Weights of a small text-conditioned image flow-matching model.
Training: adamw at rate 0.0018, 6800 steps.
Rows from block 3 of the denoiser of a small text-conditioned image flow-matching model, named by matrix and row number. Rows with one number belong to one neuron. Each number is 128 + 24 x the weight over its row's rms, rounded and kept within 0 to 255. All counts start at 0. Numbers have three digits each.
After each neuron's rows are labels from the 100 images, of 14848 (inputs lightly noised), where the neuron reaches its largest size: "strongest on" is what is common among them. Only what is clearly more common there than usual is listed. The data: photos with spoken descriptions (Open Images, Localized Narratives).
# gate: MLP gate (model.blocks.3.mlp.gate.weight, 672x256), inputs 0-255
# fc1: MLP up (model.blocks.3.mlp.fc1.weight, 672x256), inputs 0-255
# fc2: MLP down (model.blocks.3.mlp.fc2.weight, 256x672, transposed), outputs 0-255

gate.383:089109118161149112114129122139166101113127129166192117178135176184131103131124144145138101122112087111109118137110164159153109126108119141128148122129143106122132159130133130140141133123164105105159120148140138164151117129096131129130113109166093155140129085118128152110102108113103098124145142121121130123090142151091129150147148137144140105138149124113143128126119157143205120100097119143104252143097102135163104130112095147091164120083129114143129110145098102148098122114122144120120121121094120154158117118129122119132142094159113119096062118120095128139130095124137119145121096124133102187127150166122121141121096150118127138149069136121157074127166136118104109124130110079115146132120174112183099137139127148124130129135112115104135125161133158112153088109116167
fc1.383:172141122144147139107132115094135116149112094085114148114126084155116123134156149098115182097139136150118081151144129127098155129123136115157091152096084100135122167071121130104151124136137139109131145146157165126112133130136094135124126149097123091104153162148125164133164129125103148152076178123160161162155123111196127126147129150095109144160110128152113122143159134156115138109135164088175136134133117119160089131158130112154102120142156146127128116200133120107134149086134102112154131127168166142106122141118135101117080161118148123119135098165126138125129121136134140117134087099115180088145127134131120114123089125154203123117160123119131143103106085122108137133126133176119099147121097124125127156173125120191145095095154102113122109109098104117108161141117155
fc2.383:123138126109091157097108128132133088128125124095141125119145127166124136133120121129116115149131117103137181122106090115125109158127110142149133148098119157103124105102121141089120148127097127152124103140114146152171127128093077153142114156111174112129145088126153090083102139107152151143134106146167113112116144135148118136114144130156121140182121125139125124131122117092102152105121136072138174159118106116099075121166109097119103124084116120167125059162128120186107081111145097110104123105144110091076080090142114132082187098151143089159138139132088131118119099193117120176132152115155163121109110159119116106121116142116144162093127128131109153135159139138119144110137100149143144143142091150148114142145132121122134161110118132153122179136063135133157152149107140
strongest on: text has "sky"

gate.476:125141129117088147099137145108110141151101162145131154136197154141143114097126111092120125109132102125086140136057102105132206124122132148111131127122110122118159140123125135123176128115131115146178106120108130128183147099133144121117153107124123141113133132109137139119156137151148147142104130127164097119181124121137123090135143111105124140134113097163124138105125112200150144150113134145154067136134138141107103083159114095168075129135107160122144123152077109116147133118148127098142128146139086113102098120155152119114117132124143131103127148150157174118114077099132108169088111116152124164121123130080178100136154131112106131137134123125138073122159127125206127127101096141070101139118156101117135123163116102088129107129160148116119120128138118116128142065151141
fc1.476:108159103079123134093141140145132139138184108118114126139135085091137064104119081132094134104150101123129142114123120102143133126146086126141133090144147118127072149121138143133143085124188121132116145114128139146184153110144155140126153140144144129117168107105124135099132151129126116134121096118166144081128145173171170145123142172123143127127141094177098102140128143131105127100137154083151135112138146127155109134169129139142103114115106137139155144147105131069131151118130141117103127120153091134081108132204175139125135106107086116134139113115168108120159089094149134164114103099139150124165137118084131126177154094137105098137149135137115101137134197142134129126101156156101108132099159136102145115182131110142116103137122111118143150133144154086150138146175137
fc2.476:107106131156147138125137135092111119106134147163128140106122130101131128148100149097085135154117141114113101137075131148149067155169146087119120137157111145135089155165093127149094149107116115096158115090098108136080165146123131141142082172128124086176135132146142118119125138137095158130110178140124103143155115174166096115129135172106150141133120133150130100143139134092130121141133127149102115112133083161102098140120152146105158137152102153118116160146159178095056116149150119132169106170112107142137156143146132124128113114150159120113104127100096127162121114131157119118123139157157144144138118142128122149123099126148116066123136147121111133090117192106119163145116147138133102101107121078130092135151137116117097121149124156117118170154081191105101082115121107
strongest on: text has "sky"

gate.541:115135144076127145110119134077181143101182144101151113113221151117155109123137115145098133146134142120088180143061131156139174123093114141101129178161163146129157141142124107109085115074128130172116128132124160096118097104138125171154085128137134136158132105141116137147137079148138178131151131135110106096142104142081124123114126159134112100141162124162174153116138159101143122167120137131136099141119112138094170110080080138154106132100136109156119136102085126127121115121127112132094116121123146107140075121119120105111119115119124136098153133089111151118123103117119169143132132162133110158139113113138089104125138103105109149152121108149152110153133183122110141096138108093139136140137126181145117133119125122102121146110112135153071117130110115141117111113093106
fc1.541:123135089152117143141099126144060122137124107160136129149062142127130101130139145143099142131132141132169096097142145092156140106119166106146140068137173123115115151147134106114095113137153130136115133105140132176170131133146133153140127143124108137133142078113117118129107154117125098128125119151120192115140166092143162117123128171130133131137134136142110131129117098136101108085158157096117128151141119131142090111117146128086199106099140153112094087149128128135145152121138118137127139149129177127143126128141130132121116115123106119118090136122119113113143116121138117105129127123156103069124122134113100096146106110103180127099132124125144171135107195138053132149092148122158120116140101255120131143121124123124127135128157119145141137128112140122153129157165141
fc2.541:147117132144110164128111104132129100097166129082133163155121117187158153127141127108092116105144132126142105131138141132120104113133222129122121166153113105148131123125155115143141096119124106120098119162145111130108120112112153117077139097118125146148119150140163126096133154156081124142117148120131188140138128111111136138131119114103099112163070146143142114168178142108028123102117116128157111141163143145126162102114123126051125126111083144151110158081144105119136138108137076121114138132123121147124151080099142118179144118133143153138130126121123133137185124082117118115145149102147117088142113100110124123138077127123132124124134126136132150111105084134124166114130099110190120137106119133133141172145154144140130174137088121161099107108090129117135138155125118
strongest on: text has "sky"

gate.247:106133149138203133124133130115197131136165158122120157113094141096134111152161145110134120137098136158114170131157144132130180139127200125168137147139119069139122097194127099117147173106146104164133133120117141105114127117128153149157131115105129126137136150151119076142140155168154121118121149136136112108135120145116105094122105156167119099107154167131140130137156140106139134147088092143144114134098133137118168104120050097093115114153148100119135126100112137138113093136113124097110133158155130099167104087139119125179132144083127155129178139111139088135139114144142138103170110124110151151124090115131151135100106122133120140129110125136118073159145139178184107120139101123095104103153171128145133140119120126099171109142163157130109117136123091158109144138123132
fc1.247:129108091162110141114140081100137190139165152130123084100149154146151100136131114140124126167148144124130166064113129136143103108127160145097152122131134180130132135137141117117118145104144109154135124125146112136132133116118167132164151115138110110133095111115144131102123121130128127106138128162130161114156132173144145161066140117131114094120099137122108120106145121132123138109148100121141136139145121154119120108112133121153148095087106129129107085057080118133125123149108112112133083133133179123148131104117139127118116120122139115175113149075158132108093177105106157117097169136152084059101101096135143102121111113105089132148109143151154141148106142134121140145125123098208123120121100168150126128051140093091140134147134120144075142103099123150112148108111074
fc2.247:126110155145135121074126121124111115105124129143144137138089144144125130140153148126101119154170106118124134113086141119104131178098095115080157137126129206144123169150127159155138136141132111117107158174120091162120110124099082159137142113120152112142126086127107084087088140131111159148104113173126143131155132195120164139173136172119134136141149135155135092149116078131112109122093147112120146138138083138101123150150133143149103131087123154147104112137124097130045136110119154097133092115151130104114137092138190138136173106159121123136161137121128096099108125155108068140173126126139169107120119157128147129138114105120133139116122139117140126124144148150090140126143164135110123099113118073144125106105113110158148177129094139110093175125122106125124154148096134
strongest on: text has "sky"

gate.519:117155106146105129180136101104071128126107153121116159106095156142151126114109185103186175124160112113118113096141128122120121157138105141131139091147164089096151089139109099114135114118122096115135109132133145112174136105113118114095142131118096126120117145110117148144124129112122159117141154170126103113101147122122105104122158136133122147161157127085156162112143113113118117125115104122121145127124133105137124183109135126050150105111127082119139103178077115183166144131109078169133119147117091125128096130101122154151094160114129129125105146136142147077133158113104136123064153163124106110125130120139139121093135116109107147179157176113150147098108139158113116104134121126147166117109099165123146107105165124069103155145117152187139120122117131155105157097109127
fc1.519:114107141120167112100123148141189133163144114180110131164163129140078098145133045131090090142097161174124131118122112152161143110120136097141159168119104151163147161115126155102126097130116142108137170111084134130082114155162140137149122121132124142144139096111122092118167122163153083118127127111116160136119115123123138138105128136156125118095132115177122089130099138135127108145138152130090108128138106168144146096152119129167153172126136163161100139091147136083094103135161160120137151111107166130111158130145139130137147096131123123098126137110123126179116075135150126104153095124148123138132122160131125119137114167159155097085072091126115125145140112116077139143122109122145108145147149131127125134151097153163144129145139112065149133148131128082161132166171145
fc2.519:121121123182162121141128115100136125142174169058121120135117148100152115123098139121109131113115122119161089137121106110158052113118162132117150151134156108129112132090090099091148116170125165136149097141145138108130138141126127115109148138101121112109104112084165131146153132162125111095115150125104170103150137094104097083123140131127124132137134101144135149152147165100093151110077124154131088136115140182164133116096078134123162168138114065130113104104160141164091179156134144163106148185114146127143070137108131110160098155120145130119133100120126096142125097135140064083112142100162159108132153130158136158106122129119134145088146109108125155141102112122137143105121130132129141126114137111142160151139144112083122088145148101144102130129159152105127133109098107
strongest on: text has "red"

gate.225:155106162120078102142130139092109134115109136095131131126129139117130116134124134111140120157124125113113147133096162139132179132095135136108124115140144121124139092146131129118126164080172094162172111124103149129124114108134124133129102143139197143118125155139162129144138103160105164126119107147120090129127117139082093100115126124140126110129142161164155115107112122151169101158164116154119123138117111159103176132118124127135114162145125126107108130087109128130141119110123104107160147170125072096133107116111133100142148130112150134187129144125127145125090115118115090181116134166143097202123114122141153122121115125130137138123126137144136052155191119122230137153149122074081137125156119050147111093133128119095133137120139151131114132118095131137120138076097123
fc1.225:144113128116131130146146124119148043102118116116132108146148174141134150096114126138083154127148142143129059122155144061149116123102138117135141098086108126130169124104143120136139156171135113112161128115111161155078142154104119126133179129136114146087124157115137111111161159091119139128072113165125126124124144067118117123136137045104116138141130091137133134122110083184126126131143151112102147141138130121142118141141174116140153129136136142168140099126105112131132149140132154162156089118116128122101144171102083139113130145111160087140089124146184167097154167129133111116128104134151140128134117127124176132135139115115144172128164118139116175114110058123103131161117099160134115161119103124123147106125138117106108120151147121153121085139138079123133149098111107
fc2.225:139142132136134119147116078134113154135128112105108137139115160136157147135122135069149147132140124124108111166143142114111186086133141145129144144173128146162127075118181081157116116111110120141136140126161143116148111145142165117099115149157075152136100151148111108137144093139082096119159120100122123134148093121153116114122138067083117124130115130108124126142157151114124125097165084102126075136166152097154152137117138090095135115138137128145125158107105136134162095118149106140105131128119148172134163093112112137147114149140093160099154138137153142111179125125101124116106161109108142119134170086118195121152129139121116112155124120151131152136109062104178138112111107089179149131115142167117148117097139095076151157097131089123134095124147106144145117146151182
strongest on: text has "sky"; text has "water"; text has "buildings"

gate.621:108157115113050135140138138121150136075101127141150115131130110097126131127121095118117142154124141121098132140091093084141123124117066114111142141145129159106141101064137126113131147123132126147128119027094108143099117115129137153141095167117176146121125117116108164155114088114101189124116120128084099157139104059105115118138097220158105120124135139095182133084130141121126166134148147155135132154144120121107147167119101146107138128160134133121109165091132125135167142127139122096153191145113114150153116137113148128106122114155137140153113105106085125139113150106086114141096107147105121176128132109171098139134115111098132127126131117126139092110143119140141163130122146100123123156124140130147132139148126127159141167117143156147130124133117134089120135091091138
fc1.621:175178130144129135110116150114131071149158118118105135193168072155111140138100111121116118098141124135122103139102130149116150137126114109142122074128180083133105200138145135144134109150140158101122127159149124121137166148137088123151142162144167116089160135131105149112113124109115070186122159098125128114182129144096171150166092109119126159133159122106099163135105146112173142084098139125164125106111126129163156167163143160124132143135137117143131169138146168091146129138118142111147172110122119126109144174151116105119136142150092129118121102156114128129154095149141133133145117108106146153147131139092104104142136152126155094103135111133140095122164154123132129094117155131089131106094156157129142137136089154172129113090131083076134128134159140111147139138138119
fc2.621:121123153135146103157136163116171147100137144170117086146124124144117117145169101123100151130123136149109172141112135173134121116098102118114122115092127097103132147133118132127084100112138126159145126122162139134138118152166089128130118118127152180151144138133089153137151148131170141171155121154118136139098154227116176126126102121149150098095181108144101112139107112119180123165139132130091179107140158097190074126151128112162103083133137162135155130138142175125128171122119168116141130178151179109137179157126158148126139103120134121121112130111093112151110136137099076096130130147125134105110107124175108102105099117146148116117131100104115134148148147137146147137125133164099123122148101096135097133120152118143124122097173125090159113107152108122139111104126129
strongest on: text has "sky"

gate.213:154065149126090112149139123138094143134128146132150127123092161135143142127118129139134143157121093106103146141091158089161169124111114175134158149093138088158155098130123126151127176093150113155174113125115156149123098143124143168112135137138155134108127088123139131167133113134093176086142126157121094106127129085072094120124126144126116091123142172158163106107123117157133126158165112132139130169119125147109119138100144125102142135118133108127123116082107116136149146127130078111152145157118083132144141127121138123148129139105138111157090154101131155086106159137114099156112122186141097191117117124125127127141123100122100178140103147151132090168132126088169115141148148076105145144141134097150085145134163096109121155139167135174104126133089117116099118073093114
fc1.213:102129113149168137093113102123125148128144126142139121127172145145134129155168162136156119085138142122150147117165150163146102114123159119115132076156144119147106093175151138146114127124147134139111131142181119129119126107132139153116088122158078109163158117143154121108114137107154105139147115134108194140104148084182160172123170115132134115147164129134082111151130144122111100064136151137115149127121131123146106116137094154097172113124126132105129127128099154110109126091121115143112077116092154144166113101140150134111103081123098160136140121131109124146125142118152099098149143096150153051142155149143143147095093133127141117149134133173172161131094098179063120119158164121170141112094139110159132139119129140159148132115113085126122157136091142128121111172153124
fc2.213:109137091147128133110105148140151079162143149117076110124131097103151104113121095123156120144098080138129150097147156150086109120120110137142108111118108134128152133126130134093104117122156156103101139142155136110090180103104066108136158137138126109110140121138151168140095136170101145140138119087151146142142118114104078099084092178139131086116165135127103136151144125142094079097089130129119115118137119127108157093096102113106187115178120085145084125139102143145114139104126078125106098142064143156150115116132139127126112167131143107142078126118104158146124152123144120106166172136096090117118105102141084100141089166092127120135177118160174126110144169134129128118123096127144095140099083096119129141118134151142123124124109119144127136151114139138131127165107100
strongest on: text has "sky"; text has "grass"

gate.78:139118156113114098105124125139095099132117141118152138127148127114129083118130114137146123120135107115093164148061158128152181101102101137135135114129155103119111113134152120136133145115166112113165126143102148150161132132117150141112120138168168113129157142133152148129129119158136164138118110126148096120121125136108128122111120166128161088165132172140136108131079147154204117160148134163114131128132116165134179130149136151163117102140120120078133117105114107160202128124130111129143171135125059128139076108139148103143136109140127121142103149144131128129116075136127071156114125141152088177128135136118131128093129104137118135107136117135150031138190142110191112164127127094072118126151123079131122102136137103110115129122119113153140124126117120137138142066137135
fc1.78:127132165112122077119155149136070099126114109134133144126138086100169115132146111133147114086131121114128145152127159125145120101114091106142113062152117113124088135157137163134132119116161126140090116064113081119177192120129130123100147130153181100139146127146145134096122132135141171133158100121170108138121112167144153148134144137119158153152154126155110119133149158132164099143151158140097068116142143177130159112156143133153100125142112105139126173126107068107185121126146163147120143143137071119104111113144156120108160108115111147141125123138166134136121102102143109163161138086133117118136136109124117105118132122151117108129199149122131125161136148154162121160152136159066084124114131149117156084176131130128130115123124088107122143146146123109137137142161131
fc2.78:134104125128128102125162143108181107118110117145133094132140127153107138119130164150092135124136143150136132104099117103124077147127146094120106078097119033135162149160115123136112110148117117161159131118128128144127129110154127135132139116125116123098127151106087112116107142146138105187140155126143161135116146201098134107138124095148135119136159096110097112121097126103124124185102127113105131135131113119122097143135108137123140132102137136086129120204090077144071138144121166110171088124128135104130127142159117109105144128164129120134154119078100111119157096126114111133136141127130103058128090134154159123120139107110113138135114142120070197124083164122170116121114136130145141102127118091131120144174174139164125083138126114133144119127125151143091113079134132
strongest on: text has "sky"