{"model": "text-conditioned image flow-matching model", "dataset": "photos with spoken descriptions (Open Images, Localized Narratives)", "train_examples": 50862, "image_size": 48, "horizontal_flip": true, "conditioning": "text", "arch": "dit", "objective": "flow_matching", "cond_dim": 192, "tokenizer": "word", "vocab_size": 4585, "text_encoder_width": 128, "text_encoder_layers": 12, "text_encoder_norm": "layernorm", "text_encoder_norm_position": "pre", "text_encoder_activation": "relu", "text_encoder_mlp_ratio": 4, "text_encoder_head_dim": 32, "text_encoder_fused_qkv": true, "text_encoder_bias": "none", "text_encoder_qk_norm": false, "text_encoder_parallel_block": false, "text_encoder_inner_norm": false, "text_encoder_drop_path": 0.05, "text_encoder_positions": "rope", "cond_dropout": 0.1, "logit_normal_time": true, "norm": "layernorm", "hidden_act": "swiglu", "mlp_ratio": 2.67, "head_dim": 64, "fused_qkv": false, "qk_norm": false, "inner_norm": false, "patch_size": [8, 8], "layers": 8, "width": 256, "positions": "conv", "residual_init": "zero_last", "optimizer": "adamw", "learning_rate": 0.0018, "beta1": 0.9, "beta2": 0.95, "eps": 1e-06, "max_grad_norm": 1.0, "max_steps": 6800, "batch_size": 256, "epochs": 34.2, "lr_schedule": "cosine", "final_lr_fraction": 0.01, "warmup_steps": 340, "weight_decay": 0.3}
Rows from block 4 of the denoiser, named by matrix and row number. Rows with one number belong to one neuron. Each number is 500 + 40 x the weight over its row's rms, rounded and kept within 0 to 999. All counts start at 0. Numbers have three digits each. After the name is the row's rms in percent of the matrix's.
# gate: MLP gate (model.blocks.4.mlp.gate.weight, 672x256), inputs 128-255
# fc1: MLP up (model.blocks.4.mlp.fc1.weight, 672x256), inputs 128-255
# fc2: MLP down (model.blocks.4.mlp.fc2.weight, 256x672, transposed), outputs 128-255
gate.610 119:520525466470510443459452495565506489485566501486485491416517464462455464492508487476481452463511545548529442522417479549570500491404495467473523521501514517530551489469530465512537566517517490610421459528563508523563491467499445485420512517575505482525533493553514482447490516441563489489509464605508546472531450438521494521549483459497466490497424495413448492516521441496480509485496
fc1.610 113:539517475502556462403417455558518522545492513497494497441499538463554470521517483503514484495499436554492471545405541542575525535371554464461502450536481469479504524461538486499497486524483418531507458563619524524486507446476508476446532523474507491492470523502490453475541562509530503471509550516528539472533450449468496525539522452502444510476437598456507479505522431523478524517458
fc2.610 119:499481528499574559426428529514516485466540525512525493433526437442522483477500472475537508496493546532486517566453474571453471528361562478545527472446525527513520497568539528500495529519493396553507471452588529472482496544498551496536464508503507501535546536488560527470457519460492507558485534484538458442444433540486459503551489387497563515518540426460561532476468575476525463468513
gate.611 087:464494470460453504630481502467536489429478582459474536495535498477543571482500504509496458422501472449481436518477466492461518524509504425513488465489502431549532520550444535552451511510545423502474485422537475500546488477446533498439506555493486543531541523542507521506449485488467504456484545541451476502464501513542519531483582528532441533545539523597462501441505491524498506554511
fc1.611 091:508492515530483483406478540495522424489557463487461494540491505542515496547506520502500513503406562547557572528517558500476544473493476579491516557558484491517458535492572449488532476520534520526508498555483511495481583512544535456553476478498510466471450497509555419449453504506462513524539525483513494488503561451525539442486424538445522506517463443427529465554512553482456435452438
fc2.611 094:476513461505455524364462491484534511455456483438464512514525518521507550551499496501510550443467442549443525470538462543543511459500508454469531556456491460507434527540461477494478453493466532495518474458474513548492469467449473505390462468534488453492471442465483546442509480496520525486533519522526522535486477524503506456531419504555410464493514520442504508412520497524480508578532
gate.612 122:572464591504488492485554479460511467516438537467450534505536467569534544451521531510505463471490461546587464471477415465532612582432532482461370579512514468512507506536492429493495590598519456525444542490538544459495539518498577477476410531539481519537495465555473456476503536485478445499454469528531531465481496558596477504515486432489515574566588423466480454523517469516448513484550
fc1.612 121:379555396530499494483466478472511526454477444542531434520427506455510504526505468503512547506479509491440522538521577543482443415579493481533630407501502560462468514448478540497539432405536566465555518503471454550497430493508425493533570486450519516457518531496466505551493467504509523514521561458463475548465524472425528439484532522498494414436468584482514543476488537494579457532474
fc2.612 114:491549610451521505492427457482463503523490511492418554481507465475531451522492539467505466477529443479549456503533421528509600430565479446489622442524502531485452519546493507487529596426494526473491451494461514452483491519508601488515392527519564447456486530526470511490490461480560479470530515463426528553444529563426486571501489603505497414411578455534544451520517469510478533532507
gate.613 072:492520498556504523455494491499443466558460488450564449474553550468417481421500496481454456537394524527541508481470503496511481527485486505475510501541531527503509452450502494521519449483501482499453568491492576500470548588524505536442458499539512504490541483559403575497535473548466482526469485473497535497491519547434432498500449506529526485473456532446505488288547433451507442458462
fc1.613 093:467579559402528449515483475574551398465477506411510467496568470489512435551513462484477463488522451507469490520543494514534544490419556504512492536453555489556554507510493496486480581464485443507538523583483558474561546485509505469450508521467513478451515525496459493573525488604531533486498495491544444565490484478501440590540543586544488470485541476493531485451500536439517466528404
fc2.613 088:523517506546474434495501504562551495431496482452556562487492448545500492448444553440514515520533503490525501492523514443531525525613519516524468435525429497462480503462521523497461518474457560485483547567518444473546540512499541453492505556570469540509532486560502561493426485469560520539448479462565475477501566423460498512505455458502501467501492439433433518455527481490505574519463
gate.614 135:391502503466496488571432517448532431446465585467515572464552510486521505529496544493533478382408430484530497555512462529456491521521457442465501484461542478507574506484456506526485522451524455466471513473462505404589492544513621537479553554501453514479522465550506460499457457502523497447551470543447430461565551526495500532498493565499476530483506539468513542487496509507456504496477
fc1.614 090:423475502495475506592464523469515497493536560503500572433520549484545499529475483408505615428494416452421488546541487494497523514565575422459513524474421550515513514556481468481488536472427478455484464455554514465496504502493595584536517456490528440497482487499534465474539470485475500471501538505531433496510456469514498497580456535445520518451491461529436503548487512516531518558510
fc2.614 101:421539538484489565552463434461496522526483489507519442494433490463442509533468461474505524638416531570471534578461525491465438510516468591493496503489473475502580501471473439539555491484519507534460476560473473544460459441532398490513442444520477439461506452461499546528428473524504471509571514491449530509493517526490496528511495550509529528448492497547517489441472430461573465526525
gate.615 096:474423514527487514514435497507564497540424490569518484467533499524531499471523457455454484469519493477547365478509528535570509512513524496476473557489525465549426491483457523551568491503647514497475472399531435494506507476519518505508524526480467521506505475527528451439509486488458510499446502560473503507523648500530464491447536565505519487460496502458474491491526474545518531476500
fc1.615 100:484480509532501558540480523465516479532475489469535436513472490480525519492485452493516524463514519445555491516513488470428520556557451493535411470485484500499441455558520438501623457424530573427540513474500486567555447421488501542532465518469510500541487500486504503441532610516510484492529528473500596444511533474433485471517534499421507550536520560577548542465566447454502470528513
fc2.615 113:469506511538481460508503451517448529461511513534476565478576486490454489517528559484471511529501491459456496552542518472479439540556465530437402481520496476488447419464501556508397527452456594546529475512516515434444562558530509494486547450457534553536525485541491500428464584514524571483534520492541400460504517509472530481545537558597493552501489430555547429516565532545444481466484
gate.616 086:562517521511559526463495545504445508464533505496544472520533528458456537474492531468532517558383508550483522497468475495514452469553471427511505549534480488464523481461559497490484472474464510513532502571453579481469484535477477481484487461513535455464558505490471585517556504493532462504523437518529535503488457510454480477568462494512546551558490567557513489332543519454520443498494
fc1.616 135:507455518490548531485454522475437437528548554450468480451485462500411460551485509492567498456430393494456413451519530494482521561428534512515505552491538477485525555471488518547524517459480495460521517499567505514495526518566425476488512476584525508452472487495501451458564421480457527475475480505568467505527519453469572561512459629481467468505480484490534502429515517554543522531498
fc2.616 143:453491501520545399489456491501552410468515513521471530473450516515545451497478561465442475464545470513515545526545545476495511516573502512481543519515479501481558448489509516488432462471493582525473513500522452560514508458507542443477477483556525496507430471477490506483432499469520565540466489536543502521463531497480580535483492477481514453438477464466453518471516543507449556540572
gate.617 076:498463508391472512475552518542474456447531392451458520514488488506508499503242583546481519506451484491613441497507455528465412479578501523516514524490535490447475493496580424496529461510499460557556494509536524507491514567489488522435522514497491496518526485554485517501470492527516507546463596529486504502511478486460509456504475471499520461530494471498546512441531479476468501486433
fc1.617 085:511511480523471488520504584490501521548520480490513471507534517546552501465808425443498472468493570561522506542499515486579508515495480449536480446545465530520479430551447545498443565522531501510484547460487498534526483451499475458537530488501486492492476537496456456579445455530490458482523461502488536528489434497524472491516526512506476461474482571526492546564447498498483539477440
fc2.617 080:443472453620525510508454546514442526537569573466447469471514514465520441454373528423480507503493490478577533482477506510499474494499507506506457481502463488643540533543540429459501469486540514547388543526487530531477507550474417460521507492475479514498418531509437449477475514535516523554538404540527534490482490414534455532568480512478563523567460436462429508562487481497442503478429
gate.618 101:527500463487498464559452555494475521511478429490482447515556475519480525473516522490461451437494448609568504565515544448485555500440419434495505422538527524479536458523477559529476572554490511485492528424387488490543479490493536495537607558471449530549490477542511498551494445531519450507590500546484473547566548510471499480506502510542455506510503573488517509479499549504473502462482
fc1.618 098:460515563466526534386572464548530446490561484553513529491446499530503462505495464547501533556440557524507474447485515535509444485567442565514505608492491531504465556483503410494530466441504542515469460601543546502432533498474494477483463451506527544459451550520473517491485541471497555520436488479552509473451492517544510525472424493473495480532477425494453494508502462502457431485496
fc2.618 112:501489428503506473463524577573441522545568585506453475496513423514468475514496530528473510436555477387539519443515526529498551490583580449503499493541485517485439554549549568504520569447507472460467486438559499467500481525478496471503571559527521485449460568529508513460487616498506480519428481475522470433490494474563520519518506525519508516549475544471488497521468542509494558422394
gate.619 148:487498590507420492556548489475510511520479470519487526444425482503475507494526405508496502405468539444503448505523470486551541546559494516547487493472563490514452476547508460517535443504527477478476508496554474493583470492501473437456424506457504541506506468543506443497506532498522535582502515512494591440523489494547589464548524575509476527541473541623574484467521490486525465509500
fc1.619 101:496531555505485507538510483501436537497508512417514488491520470485497483545493388555414553510515511463508530480464467509526504595567533525573473511431515550494486475586531481510495468524480530473476461524474460467509454537492467509508422540447523539517530465498557490529452469490501519532525565437430604463535393457524510545517414467499496634563441551530521530528478508487547544615526
fc2.619 094:467490464526468521464531463518525497501489540539477518472538515477516451558505582523576547500539482507455515488583545497477478492494491434392464535470581467485492509502596458489442551521517481552466514546537516495416518434509513549505527433546552547520523414496512561544472504490465510466517560480558357456467479468499472510546500538488491537526535446546572492480481467547475521451435
gate.620 074:523481435513504579557525552492480496477441504505554567559457490462541482402519520490513499415512493517567490508550461501507447493552556575462515441495485484486510551524493533517506542573486516490480491574471513483499628490509518531517560557523540537536393490496497459480530528526483478546517461499542522515503499443580550540509494465553475469462566525472484469481498565453512533497533
fc1.620 069:527488456500570521556512508469462488503503531564493514518510472437408442407508540489520534487400548525460486480471530557449487526511481500469459464559469513474544442543554531482483502469486459453544549607463497464465555553479486497475474459492585530489499539585485565453492510488474466536521446554531521486498493523521497505526467456535508535533488606471500463400541538449515448492465
fc2.620 109:528514588489494441534490474495478503519491511535432440564556565436487469456524480480480490579504442564485502525526525504535531528522540434583527473511476491493515543500474460463502449583481498537502487425475452502433368549509497494476489467451576493494552476498515495502514509528480542514513503491535473468536514603606458487498483463469519444430421508504461516536547444536458513454512
gate.621 048:463499531507440517485504520507546499451461480442518534508502527556605538527486464527482462479576447472567503497550469451561514513526538499518544526448544483532459575462447510535505518520516529547442429429547484514519508442528524509513546533524431475526486432431481396566498534532548512482457534438447471507529492459516509529478556529505483482475551408517477520593471499554509579532547
fc1.621 096:531461478509431482494540432505446466432476485464494523582493458394521494491483513548520477497484524544514462391554478558498581474508516516561537467509513580499484474477556506475452640427510496445429539552543510496414488537485518503522545513460482557526467498485512519480440516492566500618550503484579483441500515529519500581528495485476498425491453502483538518473465468471506451506551
fc2.621 108:520478471530581500501493429509450489492497452504460546429491539589506494539517494493491517515473526468527574606482477494500556500478504489550493523465494533520491528461433464478486560580490546459512497571507496458439481543549498542596578512509554482460429525515500531499537475472452476575455489520407468547530508562534510433450522523453534584511477530515526446510435454490474546484516
gate.622 068:569487477562509451587555376525548531451573516436487483509528434487479530497529517547460488535466468508488566521521473448461514502558454522501520485510477484520466433546432473484513426523518569541528489537452523469488468475506436424514527470463499497535488457500529471476540442525466453534506534483528437490475532561601488420466511466537538473571417533556495584523525501449469482412464
fc1.622 076:566499480501551472543509454473470492515554499531484458488515473434407464427507527495515485540407530547446515486470507523440474501525433481485467491548452506486532397547518500476487456499504468480542538551439527471462487548473459458469455440486548537502509527557508556450510467487470444523557427563543505523467511557533497469528467478524526514568429598496519549387517472441478427432486
fc2.622 105:485511480441532554597518579554504532531521460479494615524497477460520498548530467528531465513510482465536516513506467430497469526534540464473479538538524485590421499501547456510480489459519571463417529471520531507473493551525482487453530583537488408505504417495577509476457532515464496464477516514456536526533545493579513552491521538467538536569574474507500451524479470498456539541533
gate.623 075:480466501527555516480453463462500459484478473488463555504517469505545488439480540600499454501436475519507569501436454506528483440497473494545485522537463567460510542520515387510534472466493498459491494530402494497414515527489473546468470451529582505510508481604503516475500499557554457522501482493480510544487475491473493485557419399469515541563523628528459479379469536469548451500530
fc1.623 105:507526476408523508449525526554513549536509523484497537510441548489486490499436507541565501559550474507487616562489494415443518454481522511532505491543430536467490507555458483515536519477349549416505490547503502520493476531453484493562506465563514487571466500476533506510471477517527540465453569411564508516472501502492475480532467469465544498495538517544482492481461547499505528511502
fc2.623 094:495562449520541464548453497535581597457506486432485569480402473470473487501567508490542511520425431559447431493513466529584514474488473458494484539516534491556438450473444527556481538486337477503545474520488483503504490484514471457512520524508460481448469534562553436517542516404488518466496478545453457487492452520484537549482514446481500569518528471519490484464536501510492435507540
gate.624 116:468501530508460492460568483471502457487475578556492549471513555521489527496548472496477457579508473486487447511445581437440516522520460529454541465484549502505437513550463511493493480492488473396513510532481505510492503514489512512462485471493438527444549603529507528505481511515460447505463524515453516436581491446544518535534581513484480442498569505491548506449568532439420493518468
fc1.624 099:488550502515547541502493498498470594461527541445518469523465460471508487462487522528515488416464499512586542469543421523461490514555526445469457538569473473515618521437532516508462488477490539556536493478489474459470466526522439506471515572540516449512486461493511496480496441500508589514520441491617514618423485582449428501491450500538553500490435529538470481508496460541550478438478
fc2.624 096:536464560487548481474464497530516452500440527551477516543466542531548470513528450499470459521450430512510496521477542533585529484476476504499471521502504502482587487565478516509445515525383481382490507516539483537429507512437470542496464459469550481540504443510467491434553529558537558497574449538527496519543487466486519404481440536470458520454582510472457460485447529499465513528544